Rows from block 7 of a small image classifier, named by matrix and row number. Rows with one number within an expert belong to one neuron, the router's apart. Each number is 500 + 50 x the weight over its row's rms, rounded and kept within 0 to 999. All counts start at 0. Numbers have three digits each. After the name is the row's rms in percent of the matrix's.
Before each expert's rows are labels from the 100 images, of 14976, where the router gives the expert most weight on average: "strongest on" is what is common among them. Only what is clearly more common there than usual is listed. The data: photos of arthropod specimens (BIOSCAN-5M).
# router: router (model.blocks.7.mlp.router.weight, 8x192, trained with AdamW), inputs 0-95
# up: expert up (model.blocks.7.mlp.up, 8x48x192), inputs 0-95
# down: expert down (model.blocks.7.mlp.down, 8x192x48, transposed), outputs 0-95

# expert 4
strongest on: order Lepidoptera
router.4 090:472508466492532447412509518477510491497518466463464472494486529434534439486465513479475497476629442446452578447422392485482493518469444515585539488521437508513532550453512447456509475501508524532577497416565467453528567491524427499452562412579468444511515488448575423397487530534537516450
up.0 096:562505488506440430445521497489488532497448517444354496491519522494483502415560475506470514473521491476405572488433467422489452467488432503488492511498508457496471515533470501520560508434581554473526558461452408513412600546500579501587466514540572421482483503479477481638437481469501376506
down.0 102:539474499468584446496456424521596457561436531494460379498457418464532568509557509453493463486613399554470506486554484449432589525485525466510513502545512572433576521546525439555534493475562492395494511566585468476518531576518619498438529532515605557461552474466444547544521552572495481435
up.1 103:506529494533419539419539426546452514429520474501667489468499469435538498545554478511463444474613529496479495445531547445550479454512484510508463432506417550517511517454583506452559550537542547438525456435482508518584521537514518487515525432514511522487437427494490423522531494650464582518
down.1 103:542499512545523531449446452435465532489445477453529470501527508523495540417515616526560486484521507540534486438567492470402441458553509485409510583513500488467534468458469456503533548475440515458492585532434469534494540384503453476481504450509437470508490474455461580629510465494451560390
up.2 096:521526517472456415456540495458455523593595449497449440568515397530492594470565455517490480534452473441551528463532482516383581458415446466532497474494444461472494521486517416471607578465514475485574513451596554521468573471532493393488461447385504424466451522497539497459476568511510535448
down.2 091:461494507521508502486564533474576512555464592531555452558521432493465427538576391520487497530480454505559599445406479542504425558453464489521520523446491522489503459458505521482537516511455521463454429476492383563522514526450500403578554388385482526408430544490484432438578521407505472525
up.3 099:495527556513544462508464504391535512455512437518546564463471574530457563561530511501526571434518443499508551546494501570437452471409471482522573531497465443518505462473466395618564575530489510526504516567510457555503469539459579438455465464480489539489463440479568430529506524538409567538
down.3 099:444543424577516566434470567493474468539551564556516508534455534508543459508438432548558483538517508469512411540441546558548361440499531414533399543502555507491488502493541510401432509461533535564623514456495441521434491407530532509456470490424575452498522563532565418546437459533458498501
up.4 096:536434505504505511561515489539599493550440491470482525552596490567568516507537454551524539557468460519447530422450481482429568511502400531541539529438575499512518373507583458526405551485486537477401494530426481440489503506444544498482490414511495547492483531479477558400428513495538460509
down.4 092:563529499527468515506475557438502498569507523436471454464503479454470574546531470451393489453495451482455526500552513538516644490448436500483468507469598594484491466559597484495481472522486523444497442487491513441540483501466485536489565479559516503543456564473530470575448462542362398483
up.5 098:439549433441478529506562453512677488528483545548508464504535549476567456495577470447521476478497540489540555461510533402486502552485498516575450491540487591507548530516382478495525572492484437443587492505504477515579520517443469371469479538536473471496535470565513549421448544581518528438
down.5 104:493588458520460440582580556486523449521420551552560394543507559529481494486551458410454507434483485460505521420408497555478498485515503530489418502523494599532514555498537500506538533467512546507422567586524450506382495498473409485477519457500496573520476481561444427462458509460519425618
up.6 105:559620432519450489537495527439510498573517429524497608474510495434531418523488501546486503513378456458561503452512562555491491509484573511486502575420478509499511466491513399440456447459524582432512498535564448477477478569615430481400498448410559572539531445534509585493443504511585487512
down.6 095:444592444507562553523430492506489388500556565483459592473573440526532546507467542569548501538411547482594517521516575608429470496492472427491425593539415449453445439507501427477458475472531413540583494467512523517563528546469537452511483556401496493484414476577497499556457493522552552497
up.7 092:448527519451473492488600476403466427537536615426479396605518429509587511532517445568467497525441492568531383490453528525494485543520486413539476564543479513504473435425533449519552573535591402493493510533442528512481550451469608516437500534491481510519566525445472545560516418482468516511
down.7 087:536593501422500459524539438371592531512510497569477599442535443510401480581502504460571543498506527464376449484450535555515562601484511499502465456546474481471511514533462553421577492531427478494494468510499481412497415430514452491550584437507462495460483471514563500458483436487360411565
up.8 097:463578542437538500465443573608488477541522455509500543452559546388464490540521462542561477397581500527465444479499536429536525521442414495562503502464480408470458552442537455523507522559420412483543478417465428557446524516430429467512538501536544435502528495481537422500483445540376437453
down.8 093:486436530477501478526528506538471537405509514519530509475458534433521505547487530505444478528565441453440463597506442421596448403491498464482503539476525491556534636513485478551519538492474441614432497543484473468533508607572556513552472466488555538549554467538435481573531518520579448456
up.9 098:547502486532490503539471493498589463485473606530628469480475542405498475594551514503484510556587626531467435414447442488435538469508439503516530535513562434427494600434460535511530473460538494481573519515435518560517570515523396453419469492489511436476492555456513462467552534389508417422
down.9 092:471361532591506477548446589637440478417543414498512547587563412519488550518552475408438529488563446466506440501478405442455513509553423485530524472473500440474556515607450505494541439563439534612404471518497451517500490508492488482509528482475464567399547546438480535532483475438449500462
up.10 098:472446563536504505472537475557518521471472505512466500507513456424465438464470489529567493478504490546555564440546431501409450525524521444552444426530479450480463586488514538434479476490495514484456428449535492437532575427578492547410476464469527420520500464510476461533603544532551509473
down.10 109:429531499457616488479550528485569495486560431449479542494495587527494473560442569529499496520494482541451549527524542439442477454460505542525521561405603407527476626503528441452425531489526522528489536538562514468641515556463529459614501500491433540524436635653534539519543443501514530578
up.11 096:517492558499562550509448516494463496539504492528522391639489491449513486593471482508501467504469548494525473524444537540584573483489402496491418475601497474442479514417492497496555475476452502448650448438524479546497550511509479425518512541473498477397508483529539451548434460520436443523
down.11 101:526408525541459501513459512491524443367566551476511474528548522503634518432496501467548437562437462495492478520421469441443481477406564434490515428494483520492458564599484485560483540438505513590440544536616459504453457517507586449503497454469506479522610458553534399456488645567456476527
up.12 104:484559528478410517444523484575494446517585527489480538519523477494512574435505488508493516476641447410487657479486437574478442465492494443477503519492508548505474444514516474423492530464427508475513518560533413651503462437508510530536537513491461491439483495490518421596654511516491603540
down.12 112:485514475461501486496496599668557538586486466464421497593527418498519472485455422572463491490528582441482480522493481611545449486538537368503486507538499555566457426484507446403449470489542525455500499460421479548441427466435452576553546483438535462499512538483457483517543430510496493414
up.13 101:524530457470491498537594518488464543467513512468528454465501549399521521568510478511596515433511575387534603489535450468516516572514521585535512490620481513483553583622401496382466549501450418584461503531591564493534510502569536551555514525613436469534455444502529461437512493530456539510
down.13 107:474498459514550449438546386471514488447508483402484487485525536538496524489523578579495461492493535581487494487543593540562437544420497496473503419500555490551459485513577520540390468543542442537519501568467483441509596456590464534510544428580529534542545526458407543436444457539556516456
up.14 102:454465620646563482489549470555560457496429516539426494476502529604543556530430518524469519531489441533460566488499452527550550493462392463495514548470491529449482381501509594449501458496471496463507552444650390511517547510501358486501461519449498549487450486571461495435521531515468489478
down.14 106:491534665473540498556554406544467499423454585513474570582485530538554473460479480480462517485460494488444441507471436516464400500568453508465576406507593491497553491524491535555536467527457538474521388515483509563466438445539445477503475541494547514538535438518523437460476454546375465547
up.15 098:543539536524505523562483486415463622520507567536494549439499537492480464459527503515527500431514495482563415543534597529448509500475503416468443477411483427519404502494505542415493571606552534466465364506579561462590419406462518583442491472518533521518549500481495522523527544565561524533
down.15 101:473424488452539434479652483436456503436545488576455506466442562490451548524479556500551550526521469578508458473534447445487582434518445481418570512532409476524585555517546565510545548521446471521499542393534573468489498470477640540400489455570539453583471424491465526436517568487485495489

# expert 5
strongest on: order Coleoptera
router.5 102:524519532516545503436540521468519552471514511494482466591508430490555555394525547515433624485444501472492593450473530499526447469524525480542482461480543509515515530628461556482484517444446536476451467511471437590457467422550544535541474451387534494475582425487461561562575461482499483492
up.0 095:542523502505476548434462456533528515514443483519422415556547478525500512470513500515458555549511480526516509545484495619500556469516519531539558470417581562513464426563542572534420505446426550470583437470464408512529511538530447483577479554490512527476505511505458501499574413456541471482
down.0 092:496529506426571456547535466483476548499549568631443522473449551467481430524502573457458514460430487529488455530518494505565543512574505348443558466422561541548446419481487425577508538499582551464500479545456427441528412529582483562446476367531493433527475552587482554526488537489434427467
up.1 105:495553506436537489540543469497548449456544506527484551638533516498512461501522503462525543516554475536455546495480487516496425550480511439564471421521440471492546485453484547531517426440536485517559461593502531515573508510653470530501468473457547466480529539483534402505651521473498552480
down.1 103:518519433423463524489449447456515452554522506531496647549400566466422422505491429521449512549459506474566536575498530512372453417508499496459476492518542525472499472515491415521481525510534497506618526538487578545513475419523547524493474508554495389435449506525443469467464535444496554486
up.2 097:494547543521477489581451474557444514484455430563475437549500517492523453379453450508512494592440370486528511528476480538512550522437540530547605520564486453422474462582358573465522525499468464465477465544519601480561525551556417504526537508582539502448419518503525503519494546531457534453
down.2 113:513517465473601450516497474499454420519427517509506471532491544643550511480573579506502548417500506452493552442585571431526511506509505460471483420586482515337470568478566493502507535508519535370614475527523451466467435483497472388443472494503420494525471532594439497439502463524547563480
up.3 103:489457471506438530396452495522467657554479522479455383408394569453458499481491525561506490497578590478522502507578531475489535440472551485475491481527454468491572559536516431404615428432574510477585484525544564567516533500486440501555478430506550523494488507477512495377464533524486477413
down.3 091:518571453432455453465493523489446476533481510366550529435496507526558538404508468511484555462446565429487488584476573563397513514542540491411528602465537492475460524496463479373487500475588474463487489554519513495509493471551505534508543618484479507513513444486483533442530499500433559446
up.4 103:460464492522504514583483487618468544526435471516463550551499529619549571536453447482511651474442566470582562505534455523463534452439507516527504492429392500417557521622539482470426478561582421447418466511558532510519431442565515518422509432478550451546341518582453468521528546495510601486
down.4 092:492522633519516567522534506449387431490543409528510590506475535459404562544446509539583475513468564446407499555536447476489510467467498489415449444442463505452490489495549467505481511441379554509546521493474391380503465487487434539531530501522475560483563417633572511462471478557506557481
up.5 101:518469538480471425446497515409501535474471502527459376425557475443558491548462501572506502433478532482429602451560472476463492476506499465563476505510479514478558517484461459611453532391521524479558504445562435443476637596547410536480448621541539488496476456476470487542560462518498464444
down.5 093:540590514482617464549566479571445532508486586489503438496475612561422482482524562477524490444495524576506558402476511521502422495574514498494433469474503597496535526435465467447473468525551500527539516524500508516474415529506452415540512483459501411528408475538448469479599484442458519469
up.6 097:481499430574494436419489472448545523544517518500439414518510497499481455543472573449459525531517525481443599565447538514513499469562427499493437505487496568513503580510512576491447509528533560485431492408572408423507538463459696521440562579506507489504527509537560468463587476537469388544
down.6 102:531485430464544491440470516527475522542500485550511382468452524448619538526455480450574488414538508436415538463513568503495489455531555446579499540479517576440467520555409540526442482432606555487503509571518525581567524534512557336494605387554526496549620510483484506600490501542524461477
up.7 104:463496501486511568643468555642453555510484444503516409510513464484551461503483501490465520524448457580535550533503453504536508537554506510482550540531443441465587498597378505586450442517490514499422509470507509406505561457517458531564548516520527521477508431523445584550543483498505501531
down.7 120:488538484528427514518605503469537447566446518415546584495531544553463534620525535525510536451537506508403481526536533527439468473469415507475536507485456498506503505503554371495436491533413474526562444463458484529532514416512533541539447436504396522543508522499438472490429515458548460446
up.8 092:442494558525479491434439496547537439490487425502384539552531547507485534488454494518493449470421465528487581496492548571509449536423413424520364492460525511485490536435445583485430543581462508502463459518495509525407502546488582477517534442419451481492502457543533467468516454475588592617
down.8 091:522507519520529442486521458440493545525490505548551470557577488479548489568517625575587507476510554539473517480606394423564499528505492565484525404515477471572437501416469486509501510542588493552429525504520522481425489505614536489441450451426486431531511513448565553552594551456522547493
up.9 088:458492534467533602471493430453460511511521453484450489497502608491437497538509484592595458450541485483469393421470551517540513488448457560460445466514496469480440574520456515549536472643378545476504485378529557516403582473533498543452555532470519419480502558517547526414500571481530517627
down.9 089:521564522516454584538491538441526490484507590582584540504501514471491485528627523483467505444433536574530525569406424444448451421553453562456566517487503567454459451526486510434519451414446518575466494463520471548571563577520537493429520413488448426444472491447496509496527414582563563457
up.10 104:485496539557434540536546484329530458500485445482479522427538514518558451511456470507529506465426523499449539466483475474496528457464391497478525493520546550455446350545493520587600537488505497442518517577435438504478535486523436559496530606545537523503539472554453555523486495459501324528
down.10 096:500498464416544500565539440579457467382561580538489489489536512414480433492500537474481582444460474487509449499487525455414388488432576589426440495454479507538535502479527549521412478513520542603489487492459561495489510538512445457499531353486466447549468485519400520460596488465439587548
up.11 106:456515446594571540431430436492518586532520485499568490514592520499499509458520526456485418546529393527589435505576558600524565500462512480470484578492532421477563466434403518480434453496445545409526505418524485436521387521554480555476486521526531538540480513551526553514536485476488558504
down.11 113:522579567506458468438607485408499544517546431504562499506539524411516468526532463416478486525461486560511472479520473537496564389511482484507479496421364584543569556454491494486479467461438424507480549435562511499516579611523576594424493472505457574503445531531563584467529623425523500567
up.12 097:574459554508500566418398506552558548456469423515456484501451498434459506454517542460510504493617495526481493527552449484536534494546491543449503480451591541432500450477576526424554513484496531530458483398545521468516551612363418491541432440460521396550493460501445514528448534487561423475
down.12 096:462455428527493479537492484571446622539438474456535529507530563531529444496544466523501507512441442500507500524482466485525452448509485462557513495392519497422484490409468524461511485535527418449531565426526530585521544562394506548517495488557411464536509549523551520578556470510518481488
up.13 110:460503481519449426600457473549592434488531550496649456604629487505606500531507483576485568500531597468441464527467566411564550526514497538506504513479487521447560386434426496557424631512427487539530521487370465510400509589565426502565482590507492514404462428500541490490492496481504440606
down.13 100:447543478565540503499518557531440533493651497508486533492472582532553463542454636502535568532531474497479484544564565545490532567405485508532563455496481447557455540536506445517536491581527473605484566501477447480572515443401505542583502502557476486489578518468535437481492526464487589424
up.14 110:539577525589519515422484497551538459556442471469499541415429477515539452452513460470543551402505450458451598520493462469547438460480410492518492525399474495557565513562542542462471483480506452442483445510526335478460550509508469528540576555585478489496480462525516515528539572471492484497
down.14 110:558491522478543452586482550543556535481363468459452545431583517489427431477477469444544512469476488424482442485506477532539481523506508460428513477478516509443528573497544641512537472475553596503420330457521518469466492570515448526475480565504441440400518524590521541422528543548492447481
up.15 113:503518479437519491663535512461502494525535466499532467524559442485375561504537498487523492526505463529558461520483593516514582481514634456446547483411454436436500403554442524536489428543484479483518434512538491541465436472511553505490510536529549424473532460433525493592474522494571534616
down.15 111:439586484571466516367541427441503469522457493457566481548530500581438528483530456502495519476554576503415452442513466456440621495448517509545507589562454478491506462523470478494538532493577578419504531485536483426448504391432608502560514511471474557519449527465572505473486485473400582474

# expert 0
strongest on: order Hymenoptera
router.0 099:609537485471451562537477523506460532487526525471513522518523603484436567406622507495433461547404454612648480486459598393462485488542518506519591447446505487517463503442480566440522524547440561481455427487468511515512443481442515472455474525501531497481437586504532501513449477546562604553
up.0 095:480492529561461498461540517622485570574503482506520474533514462487507460462543511524438442525508522549527438430523537454512495444525548495464529491551527530514577527445593445610501469502430467494529448390492489368576553606358512546561509520527519534416521507487493472529448526504499588585
down.0 096:509521533531451462467474418478405523502498420460501533482580496515470478504530504549557552475495567517571532490509497467440540673512495591443500575547489439543531443567504649498478498612501477610480520497449599557476473460440458491502508444553494438540474523405548522491554514500508507474
up.1 102:463553507535441565608533514604432470472562456492515492461522470456471500544503514541571422558427432460502378472511521476458545522516514505492450506553443537454576529520457528480491438500525447483527474461509548444454380549502451433553509528500492505566444477540424448575461584422522555573
down.1 107:523484431438523469522517588608551471491435453472470555545515471476457483481438398522431530453499485476531574436513468487475474445481496423530545518468470628503562479450463421419482551469442530540453496501556451507524417508442584534609532463526595544513509490481422462489558399409534522469
up.2 100:482487523419617582487548515460603463521548491497609542498493438497519520504518495542476544473385495527467442601541520547486522496481468488517537471556488489539490463521446516460492480474494519537483546419485596368525446591524550504425451521419482497490418502465487632538494431538549456426
down.2 096:449417519471517551496445380624541555504437467406502515503529557508586457527399483555512544441606495452406491517559447510487572494606579528544510516490557500422540542562410478484509518489489482491502503488422564461526526459548489415477551483559522454442592544591476484492478508512597429514
up.3 098:534503480571472460476498483471426678493511553551514496509426552519634491454480530515561506510565499528531506474468551561631522517503530446509512500508508452457496555419540355510465484453536565459549496516431488496514499479525552505498502529558448586419561484464467601566449662564519473490
down.3 094:439590605506503455480439555474546470529492517543560420487518537563464638459417476477463521527559523492507554512471487493463436477443481545468524477532547513455503437510535537462524519580414434549563518416450474460613478528476498508474454534516498508466476575587409524577524420547503594496
up.4 105:554483494571556474671523509560479494517440530470563544418436461533565478445561509492485608520470530434461546450488525541463512531553527532463593520491407476476410446615508415490522537537538466451423497560568442484466461550528554515532546502470515533453448464526516576536442567426512481473
down.4 105:630486506522500519477512468460537502513484535546462500500436490511481492437451590411566471582476533562395511482471492515561457478441460549526402597490557506405476539438503452581500539490394534431461524674473445451529565544545607546453403527458450614479492482474547499527475611407495522514
up.5 100:570506521426528439580542542490515476581480517534401489536553447502491544470529491429535533556487494455451459493541525514515455470532527511484482415511500471475467528586511519508406475452588519501505482738480517558524565428513460426576472492538452558439535482540479496480477590459504421464
down.5 110:528449458505531651484529513425530490511511537537584359427504471435433570551539539422439440499451445551470524433457422522557501489476557567590514506535507507434515575505475454424524540493433458575515493523474558447482519478490619479461487549522460471416513548531455511649420559486510497532
up.6 097:517526495475515423544553530613508575481531432549522511428454529459477412545508475429528566593585469505550521490519537527438542463450503464511535453512512481522502489463407560574482575450509520499520508580526425457466509494521568457497487531546522544488429448527539435528516535538558450410
down.6 113:569518435381461566548487455497563558539466546504490623558478449435506590504544495553487471520538511512521448517498408518493589509482445539512543486566532557525496577497484449523571520587463577416459482490407491532403473486476497461525543492546518532517506510439546422447447487414540384526
up.7 112:488489358453474449454491544437490485522525507519487430554604512547483505560540491508480502508494521409580499544446556408472494515494460471490556516519514515509516493476552482543529543584470474505548457515523474577426551489441445438451496504461484487494405490551521462517471483501497530535
down.7 101:540620411513562559558518486506524507545528512589498430451533438602481410529496544609548524515399532400444555495415538463478632543489455501442477429518503545521474478493512418437486506507552454407484528529409536562474435536527498448458509577504475547544469506507578441486534564464515465558
up.8 087:472527422494510424483458495597450540528586504494502556530532508493477474528487573419478571455540395521479535536529545532463484468518418537515459574499483478479520539477486475436462515532558428469437428437603443425571530479400655482476466521550526439555415458564465479463518523524482547521
down.8 092:505452514540467528598560488482540455471589445560509498491427657493553492485480495390472493422494519523420611582483560503535438515434406514526501555473509523478590512515510437516601508506526469489497501503535534508440482400487467496458529436484534510581540476485524505560432495471441510431
up.9 103:472517505435539523528528523486500502512569474471460527576435472436506498501508528479487559468529423517553527533486536446511545529513481502497673538533510472443568448531479458560393425578536481500473480431507646444486505452526559563520466464430483478487487496493492458475447506528518587657
down.9 105:599472511484513620415532504521470535586419499453551461478475497495469505457456449585453484441502524499476455509591515524532454558462520419363505518575394566408515388428494457566516450582477496494517495517441557500477516488456410457494453475489525487423506456397452534502617441470424513433
up.10 094:499472541525543498420527450410433465528463612499483500498505447465539501508509493513570550543382541458470483488523519495449486498494461522463497490470511544509467426572447484487464438597477524483551468402523503391428489509615447519531607450521507459530547519545452531502420587463525458633
down.10 095:547461459548537504449566566469532520557509516597461458499419456500505526427542508514509516402437525510388468471609391547558449559556431501536537514458529576551555462553408432469553572473401551365454511379439525517389495610529416490526560463566467434519539571532406486577490539490514488443
up.11 093:497503483407550466556492482476433439441581446505546507538484523495584479484476504593457357534408496552591427531518496530537468487582500469516530530524475506478535455401548510651515512526594494399452466471507550387501551528453427419567493491474524485463456510520553494535575500487474473540
down.11 093:569556420454477447510441502512432561469438393511511512560500561412440413573516546509477521491447560510481563477451476413476483570575551487505401521468520454552518539464542572462455473530453462544508495532441622523419510567519497453420550505560406447565433463511543500547417563463455461558
up.12 095:553479604525422444455523504503478447453507565489464522570536532385421515470526536412515459475554529568449564478540487400536465482521498495499381460503492616575400564479657507519424534554491555507465524422469513472506527469533481534352476534397509516530467463536471448483640466514516503522
down.12 100:435486541556516406522406538580532483477536431476445520547562437560548567493457473518563504462543495488429496500498515454530488502421461430538488455454445464462490544487440497552581587493511495458465440465510506421549504488446461483512475453440604471499570498530483463468514471521472491508
up.13 110:431565549499564399612467515511574495484515604502506420542618434560459493546456519436535473516456536444530468626519470599553477513486493500492468530533504499482506468454475540520470499469512526467406488491500522543472509520495528358544499480504506532448519452514471486520452480511382523570
down.13 102:558509466581469548546519533521520518475562517536468462564513473496513521554548512398461507452463509410551611546464472423499464450467444438521483447527445528462393461542469514474474624417552499513431451602665500565478467511478585483480510466464417533491464543559482484433532511501591411600
up.14 107:495500613568544513604649488487509460461452530514393529593433479560526453462498467485512546462487475560420517443472463514454473529493515489574466349529474465496480603577483406453592549482554426499532568481547675455510462520556516569544536480460545530508474465456451559432505566490408409405
down.14 109:483462587503500442461479393416423486441442543498505625471511598496471461470511517475590589462574487577451562519475513476449462524503568562488476490478527524597503563430396518585531552543557485525492455566558475526599589463630480494491402525460458480564527425469445618419538527506447489470
up.15 098:513605529464571565554567461498488383480493516489421459528516499558437502539510529469477497506391476539586396458462478503499525515499556494505531437501585439501514602609442523505486448551478530458454469514512549420548514426538417530527534462453496590475555465515464547524464479497465513498
down.15 098:565530556435570544397522514497436589542490476473524428520562487542451517545562472519512489563525555490515482519534528495517472555444503400563463508606550621471513448453455525549449383408510545406574430613533466419553504482538472437535501488452564476525382420542593468582463534652446496467

# expert 7
strongest on: order Hymenoptera
router.7 100:488476438448559465514484533520510468439457519565559530422482501557531482560494470496671551516503599556407486474568475544536538562521524483495506480454574490443459493491495595498432502516569472531511459554466478482512567456497496531463540545507558440531503538521479413516493485423583452578
up.0 102:494493496521487505473507487504555423489414497514621425445479529474459508503562503462520564472524473593514507565464474435444482451486475519530567546532543501474406443559552648417506496488567521446522544474427541432484576486440419409531479567465530466484494600495459560519471436501516486450
down.0 100:575464547371417490514468540512631476553578543538431551618576458524478577461468535464518490476461466533585504526459528397512440541541476478512436471475447531559513482474508524520453436502607530498441504517529457504542546539520404476536460510466486552436521545446530549527487477533502492514
up.1 107:433472521476491583420539502554542491453484518488552504496438557472517400550462496501560477531415493590525496477552469474472458510500417527587607419477557524488499532462549446461453467456446479423530472416527459490497604463494496505476553530519468529464449496455539546459303474469583599453
down.1 097:468529502532560514455504569567461525585584528468567478510426417553476504534428459442473546477499569519569462511522502559550524402464505451548451469448493455464417397539499539514405458492589539511498518541485486385585579530566477541538463504426536485517425512623502559499479459533512563447
up.2 107:498453522474625532421515436495423551460477566435470512432522485471429510504571513508613505538390446598586471562449645495468477540534550487578550560442423491587478512516515517471480466478548489456485485468594450460569464526541456392544547469593457550480480443487589472441379407535510551504
down.2 104:483546483438449523557446597501555464557527492506533521599577514465465489564529506473489447512423411485556489532537482513587597517475500523516522471507596512503491494564493574496453389479457460518445501516471498482384532527477471562506418507546468518580422476472467393453532502445466523520
up.3 089:415549502504453571417563466425462505553492513544599541481495465399450399513378432484516529583481475464462583379506445449551494497563448408585532533538488471604525560497580580581559494517497468530517446532524437404519542453544486483473527436464486566483484477475449471456433483571475524422
down.3 093:540551447555594544517440524587483492421530430368584567481557476503533497569452442572499501499591566517473516545532485498462436396483537514595450491546466508450518542472479591524545477445585495495377515467427519485547440459520562511453609540530567464485499431557626413564497474502565463497
up.4 090:409590484577515580571535530493420430547499558552527481512511521493498611513496532436541497490489477418485402565505476466469448540478533476555528457499509436508507492573495464510575561458408552540501521523542440488438506492514408361491420481559556649447453473533481543546401515526472535521
down.4 089:486505481607540473467479547514484448510447519489526494492439546592448507556480499443556547550540508406429571484446496447463452477493635504574415449535414472534501504508416509442453546476474560504434491515444351439581511457434481482553559505555474517467563524535428493509604412454466517528
up.5 099:464461486489448494458503483524432465468516481460589415480516498516515539555489506428485486433505516565500434509511498580516440411473364543494541489496457486543501373304586483504482499488607478494481553564486542486528534527555526479503434492471465546517667551437456463505542471491563452581
down.5 106:424516551471431464538526556548456586557459569507558516567475472465538420529438528514519579524537479512499551589488569509434552475508483452408494420376453575473498455564516481464433510436511537510468451524503475513566493543437545473400599495530496485517411499515456502434500464482410512449
up.6 099:469465447533519531509508450443449415502461496436478444465494500497440621552457474473576482474499461462471485557516512517482497489593432495552490543520376502480512480474603558514563437507542523458451509465573587614558427453471409522459478584468459468467563590513460459522460462504487477489
down.6 102:572560463519524426523466388444465420491551482432572526548402493516433449536509605582453578503523461552504496456520562567483474651487535426481474478514610516490591527560457429510408545484490464428566490512493467575493557587553485474577443403498527527538492452549542467467546454568439547475
up.7 101:505460509591516428459426518544567481542491559558450520482466495480535593537577523514471456456524483506494490496452541453562438570519458458478489398575533512446616538470467456479534593465452465460539521524566597555436453516447502613546533453425518515443364461451469551521503429504571498548
down.7 097:546504468432390499483556547492518472588502460546519449552591457479495470476427487479503577481451464447555543551482529491579516475501515573485566434417457449508584552537506521492469523460535525460555414529503483444579440456534465461591530481441472492573412466480459535506502604534529534516
up.8 094:462344472557507521433517456468520571498509558481565502524445480553531440444420465514473561509410479484473568417514519572618494478519477467488524509539459479504549366448486525494489484505431551449587463502484472400515507553549510425499550520513505519502461432603408484473542583547465468488
down.8 093:477469477530464391449530461407594460491515521537391432513506534511512391412523579496520502471471529472488556515439542485569510410459562442482551466478500452543395465517460478459507510481560536548411508622487404561534475588493378503497440526494485527552540531498544521403511446449575464548
up.9 104:425505430538453499415415515638474564559473553495477521456469476521545579497526506562577464501449538494497473466512465566594509484597447418459415506558501568423444564532486521480537490528537413445534537461509495470517489556499670545498510541487492534569505487491501517595546459540481551494
down.9 104:410529373481478512459525479493547488476529465580479449480554511467516519541493527517476592513481427565597510441442560452585530467540436527421537496441486549538464550492468407527590412485519570528498557473506478522506502536455536467498528478528589504443447485555561460582507550457503534569
up.10 095:423510524509492472622583491553473435507490463535518535477568516579481473603484558441462514512405608468497447529476499599533482533477605494447486465559462491485529487452506554482502493588435451545588460570517577557581480427552411571519483558502472465452465447421434522548524585422556534571
down.10 098:522494431512596572573603409424496403484473482529502436468464499464488432499495567444522555457458501544492560371437547521481456482538488501486490557558521608459525589534553505528425542456507466449492585438529520489517513517465514463449589530558537527440476496419499537532520542496619478422
up.11 098:555449537500472479493498486511419468462557584509419524489532556386441497400502467516437481446608414467491567517589499467525483421507506454480538543433480460561578459471533533473582526455527532436505404522524488575508485527529540425473465547491546498513429473490485437572586536447485581523
down.11 104:429551507512474419403459526484507611516492501478559499475515507435476469573508481536408538494469479512554608555536560510502479527566488503487525400548523485468625554439460564579544411441578494502492472508555483596474537469579471414483515543522479525492409508523560546446588562404392562453
up.12 099:487499506495508488533427499550455467512454538565454402507476476509418612577556542489505509563510426518569564530426461633517589513525516544506505538521428547497516396484482561437443498515476587479483504472591447441529572486405353607448546498518455431533480501456536430519588513480538554487
down.12 101:409542524537510463545548455463505416500569488496534470561474537520447433365504505473515480454420530526548587507440539541592492564440449541338508459418433525603503483540551467489493545419460528458591448468465457454504549502617519599453499527502487548519480550513413599405524541491452555488
up.13 102:563411629463527487471578544409517487493485522567447528473437540413478526446506542586446491426445564458497490498473458498400508544491540596483499504424629472554524508518494467499591525428501542569475583501488545423515439442519458508484522434500494564435519405426565499465500570515438362489
down.13 106:491435447524574438419517590487579545520491574535439562549577446502486352474419570516463526463492452451548516523517483551532500560536487512643480493474423550479487525485536496428541448474520472439460525501522560525372474583530461461569560442447585485519495566487523462443519408351592465576
up.14 103:542529515536484518576548433440560547495469465611407527415481499522519637449492480490551498449559525388497470493488486466500535497482546498497587551500485501427490532591550490433470488458543453415546492618436505602509446428416510559475511531610496494479512466526502481485464663449499522435
down.14 100:456523417445517557459531525390485473472489446541525630488520615499453530540539510570493534492520504443398485477419482457404554412452520537500487555572474531494493563478490548508646495469509476477541497536521570479494430425518586585558515567557572580506514524521558464529448407484399539537
up.15 095:498564498389503519522482562559509507511593551561479465542529510474547441479518492506505556451556576471464506453522559437428502576454484485488495552556503509476588457450513473505450402487422504463613444502583464566559577570510495541465471409488437490486570430377528430455526480505490508486
down.15 101:469559455568620481533538565447422519432516506506536529424542557551482530556586417527632474534539463517436542499516478423574526539504492555467481413507465450487499516484505469562559551543609495594472483377458403416512475502476561488526480526514467522421582502505500453459499470508496497540